config = dict(
    arch='vit',
    model='image classifier',
    dataset='crops of objects in photos (Visual Genome)',
    train_examples=123503,
    image_size=32,
    crop_scale_min=0.7,
    horizontal_flip=True,
    translate=0.12,
    targets=['object'],
    num_classes=300,
    norm='rmsnorm',
    norm_position='pre',
    hidden_act='gelu',
    mlp_ratio=6,
    head_dim=48,
    fused_qkv=True,
    bias='qkv',
    qk_norm=False,
    parallel_block=True,
    inner_norm=False,
    moe='expert_choice',
    drop_path=0.1,
    num_experts=16,
    moe_every=2,
    expert_mlp_ratio=0.5,
    experts_per_token=2,
    shared_expert=False,
    patch_size=[2, 2],
    layers=6,
    width=128,
    positions='learned',
    pooling='mean',
    loss='cross_entropy',
    residual_init='none',
    optimizer='soap',
    beta2=0.95,
    learning_rate=0.0042,
    beta1=0.9,
    shampoo_beta=0.95,
    eps=1e-08,
    precondition_frequency=20,
    max_precond_dim=1024,
    one_sided=False,
    adamw_lr_other_params=0.0025,
    max_grad_norm=1.0,
    gradient_centralization=True,
    max_steps=5000,
    batch_size=512,
    epochs=20.7,
    lr_schedule='step',
    warmup_steps=100,
    weight_decay=0.3,
    adamw_weight_decay_other_params=0.05,
)
Rows from block 2, named by matrix and row number. Rows with one number belong to one attention dimension. Each number is 50 + 15 x the weight over its row's rms, rounded and kept within 0 to 99. All counts start at 0. After the name is the row's rms in percent of the matrix's.
# q: attention query, key and value (stacked) (model.blocks.2.attn.qkv.weight, 288x128, the q third), inputs 64-127
# k: attention query, key and value (stacked) (model.blocks.2.attn.qkv.weight, 288x128, the k third), inputs 64-127
q.1 110:63 33 66 61 28 68 71 66 51 32 57 43 47 60 27 23 54 62 55 37 47 84 41 35 42 53 42 56 42 63 42 53 63 57 47 49 73 38 45 78 48 63 66 37 58 51 46 58 29 48 50 58 36 34 99 37 65 65 42 48 51 43 53 62
k.1 106:60 50 37 56 83 42 47 41 66 42 50 67 44 42 39 89 47 39 53 73 52 24 68 70 41 63 45 38 29 42 54 78 20 35 54 46 28 85 56 35 41 61 41 77 46 69 37 52 72 71 49 36 61 41 45 44 55 56 49 39 40 52 75 23
q.2 093:28 46 52 53 47 67 64 33 53 76 52 49 43 53 35 45 46 69 54 29 55 18 75 75 34 76 32 65 31 60 57 49 64 50 42 64 49 40 40 35 65 60 32 53 88 66 35 45 45 55 63 39 55 26 51 57 57 45 50 41 32 65 48 53
k.2 102:40 11 55 54 43 44 61 67 50 50 57 40 76 37 40 50 64 43 71 54 42 83 34 39 61 21 60 41 62 63 44 41 18 51 61 32 48 24 52 52 53 57 55 48 33 37 51 49 48 43 47 59 36 70 54 60 63 43 25 71 65 27 49 38
q.3 101:37 35 30 50 39 46 49 54 40 39 57 45 62 51 68 44 83 40 33 17 79 43 63 57 68 67 51 50 48 24 38 41 40 46 75 52 57 70 30 67 33 61 51 58 64 28 61 18 74 61 52 36 45 61 18 31 78 72 53 67 65 36 47 53
k.3 098:54 50 81 64 68 62 93 44 51 62 42 31 46 09 64 53 43 57 63 86 29 75 51 63 24 46 65 56 34 58 36 40 55 61 20 35 60 38 60 45 67 30 41 50 37 63 51 57 40 37 53 74 63 48 58 58 34 37 45 59 50 59 48 76
q.4 112:52 58 54 47 36 72 46 78 72 41 41 80 73 39 28 37 42 33 71 39 39 38 67 55 51 46 53 33 60 54 66 44 54 49 43 45 10 27 55 40 67 49 53 63 43 36 37 25 74 39 39 22 54 63 34 50 64 40 25 49 59 53 48 64
k.4 114:40 24 47 36 42 17 53 29 36 73 37 35 49 89 59 45 40 64 35 49 37 70 27 23 54 48 55 64 25 62 39 49 34 36 63 77 58 58 30 74 71 55 71 26 68 48 61 61 36 30 43 68 48 37 64 60 39 67 52 60 37 33 52 46
q.5 098:40 76 39 55 35 71 54 35 44 66 11 49 37 51 64 63 42 59 35 62 40 52 27 50 57 44 36 77 60 49 60 83 36 70 45 47 27 25 52 42 59 33 44 40 65 23 60 66 55 57 71 51 67 23 21 39 66 48 77 54 25 49 72 48
k.5 106:38 58 55 56 63 10 27 48 78 37 57 74 59 62 27 40 55 44 37 54 61 44 59 19 67 44 59 37 47 37 43 30 63 56 77 43 51 62 43 62 49 52 37 62 58 69 51 50 26 43 20 67 33 47 27 57 33 36 30 60 83 71 29 70
q.6 108:35 64 39 58 57 11 54 54 36 30 19 57 72 43 48 54 26 68 48 43 64 44 51 72 56 21 31 66 22 47 41 87 22 42 57 71 55 29 31 42 41 28 48 42 58 81 41 62 52 42 52 68 35 56 29 58 54 66 54 44 46 31 54 52
k.6 109:37 14 47 54 50 84 25 38 62 38 61 49 22 60 57 53 51 42 77 61 45 39 64 43 51 63 74 50 65 62 51 09 57 64 65 27 37 68 69 77 74 48 58 69 50 45 50 59 30 70 33 27 51 51 72 54 49 77 47 75 53 79 32 59
q.7 092:65 61 34 47 16 55 61 59 55 49 45 34 33 24 23 37 33 49 39 37 22 85 60 63 50 54 58 41 67 73 41 40 26 65 43 17 60 51 39 43 48 51 58 52 28 69 48 68 14 62 45 59 61 61 64 49 38 52 41 64 72 34 25 42
k.7 086:55 52 50 60 77 67 65 40 15 33 55 45 88 61 55 48 58 50 56 56 62 20 32 32 53 49 51 66 47 45 75 60 73 48 40 59 23 60 73 51 43 53 40 24 75 50 35 38 75 71 62 35 48 37 32 51 58 35 62 46 45 58 73 37
q.8 104:84 32 21 53 72 44 48 54 54 67 51 41 40 52 51 38 49 63 57 43 77 30 44 57 42 62 62 34 63 57 56 52 61 52 57 55 51 38 42 87 72 40 68 42 29 52 41 19 23 44 58 44 35 57 46 30 39 68 31 45 66 49 60 66
k.8 103:43 36 76 51 56 67 47 44 43 50 36 49 59 50 53 43 66 66 60 42 28 84 49 61 35 42 42 44 52 38 62 82 48 51 59 80 48 70 61 15 53 22 50 59 68 64 45 56 73 56 23 51 59 45 28 51 38 48 44 65 45 35 47 54
q.9 103:59 32 51 45 49 24 41 37 06 71 60 35 55 52 51 55 74 61 66 70 31 22 29 28 56 40 79 55 49 63 35 32 32 44 42 32 55 51 46 43 27 23 54 48 39 43 39 61 48 60 48 58 47 42 24 45 80 49 26 57 65 54 18 59
k.9 100:55 48 65 43 35 58 46 57 68 14 36 42 49 37 42 19 25 39 35 39 51 64 28 64 56 46 44 65 27 45 50 57 53 38 12 44 59 76 70 77 32 40 29 43 63 43 47 35 41 40 50 62 55 38 57 52 42 44 62 38 51 42 74 39
q.10 104:58 73 59 78 59 62 81 76 71 41 39 54 57 50 53 60 53 34 53 39 62 37 54 35 21 37 46 38 37 65 72 35 12 56 61 30 42 32 63 13 51 47 51 73 60 56 53 47 48 52 50 49 56 66 30 35 31 43 66 42 28 40 66 14
k.10 110:42 48 51 21 61 41 35 37 62 72 63 58 30 53 29 57 56 38 26 56 64 60 45 54 46 34 84 60 55 46 48 73 64 29 53 57 33 55 40 86 66 56 52 19 55 57 48 40 88 45 77 37 47 56 64 70 71 60 48 32 54 65 34 75
q.11 088:45 65 33 14 50 37 45 80 42 37 46 37 54 26 39 47 00 77 69 60 74 66 64 64 50 52 40 57 37 52 30 57 65 61 47 51 59 18 67 76 34 36 39 62 80 54 47 49 49 47 63 34 47 46 38 12 66 52 40 53 46 63 59 47
k.11 088:25 43 26 75 56 58 56 30 58 45 30 49 69 80 33 31 46 23 38 54 37 38 65 56 70 36 43 45 46 60 61 60 39 42 43 72 45 77 27 21 56 71 55 62 47 37 47 38 34 62 60 56 55 71 65 86 27 50 53 46 64 28 42 86
q.12 106:51 75 53 37 26 65 36 87 63 57 55 71 53 52 57 51 31 54 37 29 50 44 45 56 27 40 64 42 61 45 43 36 16 57 39 46 70 61 74 38 19 52 42 63 42 50 68 42 63 45 61 11 38 30 73 40 41 49 47 49 67 48 43 69
k.12 103:41 46 24 56 55 45 55 09 31 51 50 34 58 45 51 38 73 58 36 80 34 79 73 57 80 69 47 72 37 82 53 31 52 69 46 65 58 42 29 78 62 30 63 62 38 51 47 42 26 59 53 47 43 49 59 57 56 33 64 44 33 29 66 35
q.13 105:81 43 67 33 25 56 37 59 54 60 50 48 39 14 44 47 44 84 53 44 59 54 58 46 40 46 58 48 52 44 48 43 61 43 52 48 48 65 66 31 30 43 60 56 38 22 30 52 54 35 44 65 78 60 32 78 67 59 65 56 29 57 35 37
k.13 100:46 69 70 52 56 71 47 45 51 55 31 54 98 55 57 66 58 37 64 67 34 38 39 21 78 48 47 24 34 56 54 57 43 47 48 58 54 44 13 79 37 69 37 41 54 76 44 41 59 47 53 29 40 41 58 41 38 43 51 47 69 19 35 67
q.14 099:36 56 45 46 44 54 20 50 35 35 69 34 43 32 59 84 72 48 36 22 35 36 71 24 62 49 43 46 67 57 53 63 58 44 35 65 35 40 37 42 47 51 18 42 33 67 68 63 57 17 44 70 57 58 33 62 65 31 60 50 57 72 50 60
k.14 097:41 50 47 41 38 56 80 73 45 64 54 66 51 45 33 38 50 63 61 44 62 55 38 46 43 34 39 65 58 69 28 22 39 43 32 23 64 23 22 55 35 22 46 50 55 43 37 37 48 40 44 53 63 45 61 46 58 52 29 54 38 67 55 62
q.15 104:65 56 75 43 66 45 28 49 88 56 51 42 45 53 31 44 54 48 46 39 44 41 48 27 47 64 71 51 76 37 67 57 43 44 38 55 67 60 28 78 51 31 45 42 49 25 72 46 61 73 19 53 27 63 64 38 47 57 49 54 56 61 41 69
k.15 097:23 67 41 55 57 43 63 43 43 51 43 42 56 68 72 51 68 69 40 64 45 31 54 55 68 59 25 56 13 71 64 30 32 53 65 56 38 54 77 18 32 62 62 35 44 68 34 56 64 34 66 38 80 34 54 23 30 20 44 66 64 49 56 29
q.16 106:37 47 31 67 68 59 43 43 51 63 48 33 66 47 43 63 39 52 49 18 16 59 50 42 77 48 61 35 46 35 43 55 48 56 45 58 72 42 17 19 55 77 56 45 36 54 66 64 55 64 65 59 26 45 42 66 08 45 51 28 62 28 67 50
k.16 112:31 46 78 36 14 65 50 63 42 36 47 37 47 64 62 39 61 41 28 52 69 70 48 43 55 51 55 82 69 55 74 49 63 79 51 67 34 47 60 55 72 03 76 57 38 48 52 58 57 25 46 36 70 71 41 42 56 62 62 83 43 58 48 69
q.17 100:59 46 44 54 65 83 44 81 52 69 53 55 58 41 19 54 35 60 38 63 51 46 72 44 47 50 65 61 84 55 42 75 28 21 58 62 60 40 27 46 41 67 48 48 42 67 54 46 45 46 61 24 56 42 20 54 60 58 58 71 65 44 62 16
k.17 097:30 68 60 55 30 36 42 38 42 65 39 50 30 51 42 81 67 61 50 39 35 50 32 49 65 52 32 48 22 64 51 52 68 45 52 32 68 52 45 47 56 60 55 46 32 50 40 72 61 47 41 57 51 46 43 57 42 83 38 35 45 45 43 93
q.18 111:49 59 72 54 38 21 54 63 62 20 39 31 49 48 58 47 57 69 52 33 72 72 41 79 56 61 50 53 64 23 65 96 56 32 33 66 83 21 61 52 77 47 45 56 64 58 59 44 72 42 49 44 38 75 36 54 56 48 39 69 77 50 34 68
k.18 108:49 26 14 47 63 80 36 57 57 50 51 52 47 80 60 34 55 30 48 50 33 33 63 39 33 22 62 70 29 79 41 21 54 77 80 75 46 57 57 28 54 61 50 42 45 43 72 47 48 48 61 38 53 39 66 40 32 54 55 57 24 72 73 42
q.19 103:55 65 32 30 62 77 46 60 58 26 62 64 66 56 58 49 51 56 44 45 87 60 29 20 35 29 63 30 54 33 47 59 45 24 57 30 69 50 30 42 24 45 58 18 78 37 65 27 36 30 56 42 54 53 48 24 65 26 82 48 86 41 72 35
k.19 101:50 52 26 73 51 34 35 65 40 66 55 43 55 29 48 71 71 49 29 62 45 50 51 78 51 60 33 54 64 41 41 44 58 31 67 75 21 42 59 37 52 41 50 54 32 66 34 41 64 44 16 62 55 44 36 62 39 42 28 32 30 68 17 44
q.20 085:53 57 26 42 56 63 48 85 49 38 57 56 46 32 52 49 82 25 57 67 49 25 16 23 68 38 47 54 50 60 50 38 44 52 62 39 53 24 53 73 61 75 62 53 34 41 71 53 60 50 34 26 75 73 71 60 42 45 31 69 57 77 56 47
k.20 083:44 80 26 68 40 62 44 21 68 58 50 75 35 67 48 36 39 64 21 36 46 66 47 82 47 60 68 56 40 45 56 56 82 21 55 30 33 43 22 34 48 62 68 59 61 42 45 52 53 64 59 80 76 35 42 40 46 23 59 27 44 42 50 45
q.21 118:48 54 51 60 64 61 58 27 30 59 32 30 19 43 51 38 57 42 51 72 64 44 96 51 46 69 51 72 63 58 56 61 41 57 63 31 73 52 41 19 25 62 50 50 72 64 45 39 20 49 65 63 72 58 64 22 62 67 41 71 59 49 55 63
k.21 120:66 62 60 45 24 43 59 64 62 27 58 70 86 39 43 77 49 59 67 44 26 30 39 36 48 55 54 33 32 72 57 31 35 28 25 68 41 64 49 65 63 44 43 36 27 37 52 44 36 67 30 38 35 40 17 49 69 48 22 51 70 33 50 20
q.22 101:37 37 26 19 60 62 51 57 74 41 58 27 17 33 73 59 65 44 44 53 59 55 73 54 60 76 70 21 59 30 50 35 41 40 49 15 70 52 60 57 56 59 66 53 58 29 25 34 54 60 33 61 58 47 81 42 62 59 19 51 21 56 53 70
k.22 100:55 40 56 62 47 47 80 39 37 73 46 76 80 46 42 81 30 53 60 40 52 46 16 70 37 73 34 47 32 74 43 51 58 49 52 71 56 53 50 24 50 58 49 53 56 48 50 48 62 61 73 44 63 43 22 75 59 31 60 59 82 49 32 25
q.23 109:44 30 42 68 26 38 22 58 41 55 29 78 68 56 62 46 40 24 23 73 44 27 51 37 38 31 31 62 44 51 36 87 57 31 42 51 33 49 36 50 40 51 37 58 28 71 47 34 63 44 38 53 58 49 37 55 69 38 47 37 68 51 47 69
k.23 111:55 69 58 50 67 35 59 61 29 43 48 53 29 35 49 45 47 86 57 26 45 48 37 64 46 50 61 59 47 35 34 48 39 78 47 53 58 61 67 60 58 63 51 60 55 40 39 63 56 68 20 23 64 32 64 21 35 79 59 52 66 67 47 48