Rows from block 2 of a small image classifier, named by matrix and row number. Rows with one number belong to one neuron. Each number is 128 + 32 x the weight over its row's rms, rounded and kept within 0 to 255. All counts start at 0.
After each neuron's rows are labels from the 100 images, of 14848, where the neuron reaches its highest value: "colour at peak" is the nearest of a few named colours to the mean colour under the peak; "peak at" is the part of the image that holds the peak. Only what is clearly more common there than usual is listed. The data: crops of objects in photos (Visual Genome). In brackets: how many of the 100.
# fc1: MLP up (model.blocks.2.mlp.fc1.weight, 768x128), inputs 0-127
# fc2: MLP down (model.blocks.2.mlp.fc2.weight, 128x768, transposed), outputs 0-127

fc1.70 [110 124 125 167 130 176 113 156 136  59 132  78 118 117 109 111 138 156 136 112 137 137 128 182 137  40  95  89 114  72  78 136 152  91 170  53 185 171  74  71  92 105 161  97 114 151 169 148  75  80 142 161  82 114 144 120 133 100 140 148 102  99 118 129 107 105 109 134 153 189 134 141 136 111 102 135 149 146 137 188 142 121 110  60 144 122  74 149 135 141 189 109 164  84 136 141 152 120 102 124 141  89 120 137 165 146 115 171 128 139 151 120 216 123 160 124 165  86 101 120  71 164 145 162 128 141 164 171]
fc2.70 [115  94 176 107 133 138 162 151 131 123 159 127 131 117 116 162 110 103 122 143 132 145 110  83 140 138 114 112  89 132 118  76  73 181  78 168 171 138 167 109  84 151 203 140 141 105  72 105  70 151 152 139 142 148 115 114 140 155 144 115  94 149 125  83 149 136  94 128 136 153 114 121 103  76 102 119 156 107 118  83 120  95  91 150  96 141 134  52  79  90 125 110 114  77 135 114  63 177  94 162 171  89 130 104  56 150 109 129  54 178 146  86  93 146 174 155 158 146 189 134 126  68 161 129  65 120 126  72]
colour at peak: black (44)
peak at: top centre (30)

fc1.433 [122 144 108  72 138  92 108  87 111  90 168  71 130  82 148 143 121 138  95  92  89 151 149  85 138 120 126  76 153  77 160 169 149  78 168  87 143 141 137 108 145 109 187 102 154 149 106 109  79 115 106 133 158  92  69 130 139 128  94  76  85 111  98 110 143 128  81 163 124 123 154 165 117 128  88 128 176 161  98 143 166 111 161 125 136 189 197 125 110  93 145 138 186  93 161 148 143  44 128 126 132 165 126  97 102  95  52  91 153 115 125 158 134 134 113  89 172 143 177 114 209 121 107 126 144 159 163 158]
fc2.433 [169 108 119  97 130 153 131 133 101 137 198 175  95 121 134  96 146 122 137 115 151 182  94 179 173  60 201 130  70 158 158 128  89 126 112 128 138 149 112 149 165 147 109 156 102 116 171 116 157 124 101 167 133 191 133 138  99 107 150 136 126 101 146 125 111 127 119 185  92 142 159 113 113  47 112 133 116 108 212 109 106 160 155 137 106 112 142 134  94  79 100  96  77 162  95 114  73 139 168 187 135 113 113  77 121 106 138 130 172 195 131 169 151 136 125 193 129 146 149 128  83 140  78 161  97  50 112 128]
colour at peak: black (74)
peak at: centre (61)

fc1.126 [155 162 102 106 218 106 113 177 138  98 145 109 135 118 133 107 167 109 126  85 164 120  73 100 113  83 158 124 166 136 117 107 121 127  64  65 117 138 156  93 134 121 170 104 119 143 167 133 198 143 107 149 113 146 166  77 205 164  99 102 125 120 107 113 112  61 161 174 153 154 137 179  82 118  80 122 133  96 136 133  62 120 128  93 117 113 146 173 101 100 142 206 100 124 167 102 103 142 163 175 168 139 155 166 191 125 122 139  93 108 107 113 155 144 122  98 150 130 161  94 211 129 102 133 148 128  93 148]
fc2.126 [123 102  90 213 147 120 119  61 156 122  87 186 162 124  96 119  83 149 108 105 107 168 148 162 111 112  97 164 156 148 109 141 124 115 104 106  95 153 129 123  62 131 108 138 140  69  72 123 116 140 119 131 189 148 126 121 121 140 165 153 101 188 130 144 196  89 209 200 163 153 137 154 120 113 139  85 147 139 120 122 155 159 155 120  93 144 153 143 125  91 132 164 140 119 129  77 121 129 127  93 188 136 146 146 180  81 105 113  85 140 141 133 124 109 160  94  76 145 114 159 169 167  58 118 120 121 114 222]
colour at peak: black (40)
peak at: top right (51); top left (38)

fc1.135 [149 103 131  79 133 147  98 184 148  80 148 131 101 106 188 102 151 124 141 120  70 127 125 201 153 104 125 107 110 132 106 121 154  83  51 160  96  97 122 173 128  94  93  82 114 125 142 132 132 129 131 111 138 111 143 108 172  73  92 130 118 112 170 127 119 124  81 167 123 140 118 148  93  67 183  64  80 151 144 149 144  78 150 127 100  91  72  68 112 182 159 117 141 112 115 135 108 113 158 122 123 112  99 114 128  96  36  78  83 184  61 169 140 136 148 134 123 131 125 146 184 121 104 160 161 157 170  93]
fc2.135 [ 69 132 155 139 129 147  85 160 128 135 134 128 111 136 174 117 133 132 135  54 162 138 131 150 135  70 161 130 145 143 167 130 119 140  97 160 148 112 166 100 167  72 159 154 119  95 183 103 107 103 150 107 110  92 205  91  88 132 169 149 126 111  46 132 180 127 143 117 140 151 104 127 140  87 127 203 129  77 150 142 161 171 141  98 135 137 146 136 117 139  81 188 159 118 111 102 149 163 178 179  93 120 156 142  93 124 130 205 123  61 117 106  92  83 112 177 123 125 128 140  91 138 138 111  77 211 141  79]
colour at peak: brown (65)
peak at: top centre (30)

fc1.121 [140 150 161 158 157 112 159 175 117 109 125 105  54 138 166  93 124 157 137 131 182 145 115 144 117 148 182 183 104 157 107 113 148 170  93 131 134 135 105 139 106 127 146 170 133 145 124 168 100 141 104 171 149 125 151 110 146 150 163  91 181 153 103 166  64  59 119 158  99 135 142 118 102 145 103 141 148  97  82  91 175 159 129 172 107 154 195 143 104 137 176  67 142 141 119 168  98 166 121 140 180  78 151 139 230 108 115 128 112 112 114 123 121 120 151 157 101 160 100 136 178 133 167  89 172 134 131  25]
fc2.121 [123 165 157  72 183 107 110 107 119 102  66 150 162 136 130 114 101 123 133 169 133  98 195  65 127 110 110 143 159  88 142 155 169  78  96 129  87 141 140 159 103 152 129 111 145 148  87 147 151  95 187  76 131 113 128 114  69 134 161 116 130 140 132 177 139 142 152 150 165 102  85  98  92  60 170  98 142 180 124 146  75 165 174 105 142 122  81 144  95 120 124 150  46 100 124 163 118 168  79 158  71 147  89 106 109  92  74 165 118 123 113 148 106  76 172 112  91 103  96 134 109  85 123 105 110 148 102 184]
colour at peak: black (37)
peak at: top right (39); top left (28)

fc1.446 [138 145 117  99 108  99 139  89 159 158 185  86 119 159  92 112 182 121 116 120  83  95 113 134 163 148 149 147  96  98 108 161 159  96 163 104  58 115 133 159  64 120 141  97 165 155 124 161  74 103 177 147  72  87 104 143 122 135 102  68 120 161 100 153 100 106 154 165 108 148 142 115 123 104 146 146 104 100 129 179 164 109 129  97  98 159 121 131 181 205 116  81 110 161 153 165 130 160 122 149 141  95 120 152 135 156 103  84 133 175 130 121 174 125 146 234  96 156 161 158 209 174 129 131 141 116 182 107]
fc2.446 [138 154 119 136 126 125 121 117  75 150 147 206 224  75 161 116 167 102  45 162 129 163 126 155 145 102  75 184 157 131 120 124 136 148 103 121  99 164 113 124 134 108 133  84 168 151 183 149 154 114 131 130 181 163 163  81 166 131 123 105 128  67 127 147 102 139 128  92 140 121 109 123 110 177 120 154 107 155 153 131  83 153 100 131 117 166 182 200 114 134  97 166 120 155 142  78 197  89  99 159 208 125  94 100  90 112 161  83 131  99 108 140  99  77 121 105 111 111 112 131  75 145  74 136 120 118 111 119]
colour at peak: brown (71)
peak at: top left (27)

fc1.394 [126 108 187 147 141 132 151 101 204 173  94 148 122  89 126 101 125 120 109 103 100 118 171  96  73 100 140 138 183 118 114  99 102 139 132 102 161 150 155 119  45 122  97 171 189 113 149 117  75 117 181  80 127  90 160 132 112 140 184 164 139 102  96 180 110 100  95 136 175 117 150 170 121  72 102 114 164 173 119 152 132 141 136 145 116 125 154 126 145 123 134 109 133 131 128 135  84 111 127 169 165 187 145 122  90 160 126 183 131 104 158 152 197 148 163 136 100 109  75  45 165 153  81 189 118 102 179 149]
fc2.394 [169  97 172 118 162 131 178 117  92  94 128 181  88  96 123 129 173 160  72 162 122 127  60 167 124 187 120 108 175 107 138  74 166 156  68 122  92 146 102 122 133 127 109 113 167 116 162 135 150 129  99 126 124 147 131 162 170 164  91 115 177 133 136  78 152 103 156 122 135 165 165 170 125 113 144 137 129 138 150 104 162 100 108  58 134 121 137 130 209  64 126 120 105  74 127 168 109  43 133 100 107 125 193 152 135  95 165 137 122 137 128 130  86 110 126 130 151 182  98 159 171 182 146  74 182 123 117  99]
colour at peak: black (39)
peak at: centre (42)

fc1.560 [ 75 132 146 144  43 158  95 178  72 162 117 143  98 121 139 162 120 105  89 161 130 101 161 134 143 193 124 130  99 151  48  84 120 165 119 135 114  98 114  95 109 106 133 110 125 195 150  98 157 152 131 110 184  91 128 156 101 107 137 104 100 135 179 141 129 124 123 156 163 147 152 190 147 123 152 183 145 169  77 136 147 132 124 160 111 199 137 120 134 127 129  71  88 163  73 158 125 145 174 134  88 133  92 121 163  99 146  91 103 103 111 121 141  85 132 119 138 148  99  54 102 157 172 115  39 127 111  80]
fc2.560 [150 133  84 155 103  90 192 143 103  71 154 114 161 142 139 166 142 101 157  89  80 136 111 154  58 144 161 122 152  80 171 129 102  91 173 135  56  81 126  89 107 144 131  97 139  68 115 119 113  99 107 106 138  82 111 117 127 143 157 164 152 195 184 111 161 123 155 162  98 127  85 104 109 123  94 127 147 174 146 106 142 184 137 137 167  84 115  89 121 121 122 151 163  90 106 142 100 169 120 118  87 166 100 126 145  54 139 128 154 129 113 151 167 122 233 145  88 163 166 141 160 131 144 135  80 141 110 182]
colour at peak: brown (67)
peak at: bottom centre (37); bottom left (27)

fc1.393 [171 136 153 151 147  99  74  99  38 122  93  48 121 135 104 148 161 128 149 123 140  74 106  93 181  88 130 134 133 112 125 134 114 156 164 103 167 102 167  56 116  63 174  90 143 136 129 101 111 113 164 115 160 146 159 112 143 147  93 109  99 121  93  82 160  80  65 153 146 172 150 106 134 108 126  93 114 150 137 152 116  68 140 128 128 122  99  86 143  88  79 178  94 137 111 117 158 150  80 124  82  91 111 106  97 108  79 103 143 109  77 127 164 130 149 106 100 106 112  76  75  52 107 168 100 119 144  99]
fc2.393 [151 104 122 129 205 140 112 158 125  94 192 120 123 101 121 182 121 144 193 145 150 125 166  84 159 100 137 125 134  83 133 165 158 103 128 203 141 156  55 119 176 114 122  87 111 193 175 101 113 129  86  74 163 111 161 138 138 127 108 123 113 130 137 135 104 118 108 143 110 145 117 105 180 139  70 154 112 114 134 126 175  93 125 114 207 176  56  81 156 133 161 159  87 107 146  97 139 142  93 137 159 120 123 154 120  92  74 120 165 179 108 121 153 160 102 124 126 140 176  97 135  92 148 195 126 165 169 185]
colour at peak: brown (79)
peak at: top centre (88)

fc1.629 [148 130 111 158 111 174 102 189 118 156 107  96  71 118 120 197 152 109 131 208  72 119 110 148 100 158 166  75 116 104  88 110 144 132  91 179  72 161 134 118 147 189 137 111 163 148  93  88 118 123 163  94 157 125 137 116 118  98  66 156 129 129 105 162 144 175 145 143 120 148 149 117 131 139 158 107 100 120 124 143 133 146 127  96 187 192 159 146 195 167 160  65 138 122 154 105 113 164 150 222 135 202 113  93 114 151  77 176 130 153  97 165 136 164 108 132 130 116 157 111 104  94 160 144 109 167 133 139]
fc2.629 [190  91 114 112 123 161 170 151 121 123 132  88 156 115 114 151 145  70 150  72 137 161 162 154 125 175 143 119 175 138 170 134 132 153 114  98 150 139 160 168 106  83  62 195 150 174 123 157 120 125  97 113 143 174  52 111 153 137 131 156 117 154  91  66 165 100 120 145  98 168  46 177  81 132 161 118 138  98 179 125  90 139 168 163 127 121  70 145 171 121 112 106 154 141 114 210 120 128 175 127 109 150 115 114 107 157 102 142 136 136 133 141 121  94 146  88 162 199 109  85  81 107 136  71 120 149 161 138]
colour at peak: black (82)
peak at: centre (76)

fc1.133 [122 120 143 106 167 101 138  92 167 141  80  70 145 140 132  89  97 170 126 105 135 104 137 146 112  92 206 150  92 149 120 160 170 113 179  99 154 138 161 162 119 121 139 111 105 203 154 124 132 131 125  98  96 132 147 114 188  56 138 107 111 162 132 135  75 130 130 135 121 152 195 126 163 141  83  80 128 153  99 150 122 104 128 152 117  82 132 103 145 135 109 145 204 132 102 150 100  92 161 108 144 151 147 195 187 164 107 131 117  58 147  91 143  83 106 115 163 106  96  81 106 105 139 148  54  82 173  55]
fc2.133 [126 134 105  98 117 168 182 127 147 115  82 124  33 132 104 196 115 131 131 109 129 128  83 176 164 163 117  95 113 126 149  88 127 109 127  96 103 123  91  56  82 146 160  74  91  91 149 143 116 140 134 181  90 163 141 129 166 135  99 162  90 138 144 142 137 119 157  95  74  73 100 101 119 141 143 160 115 127 178 145 140 155 199 153 169 142 121 101 105 110 141  92 130 160 114 217 105 118 169 123 133 161 109 189 101 127 140 121 150 123  80  99 135 109 132 118 143 138 143  87  51 161 175 123 169 201 130  89]
colour at peak: black (41)
peak at: bottom centre (71)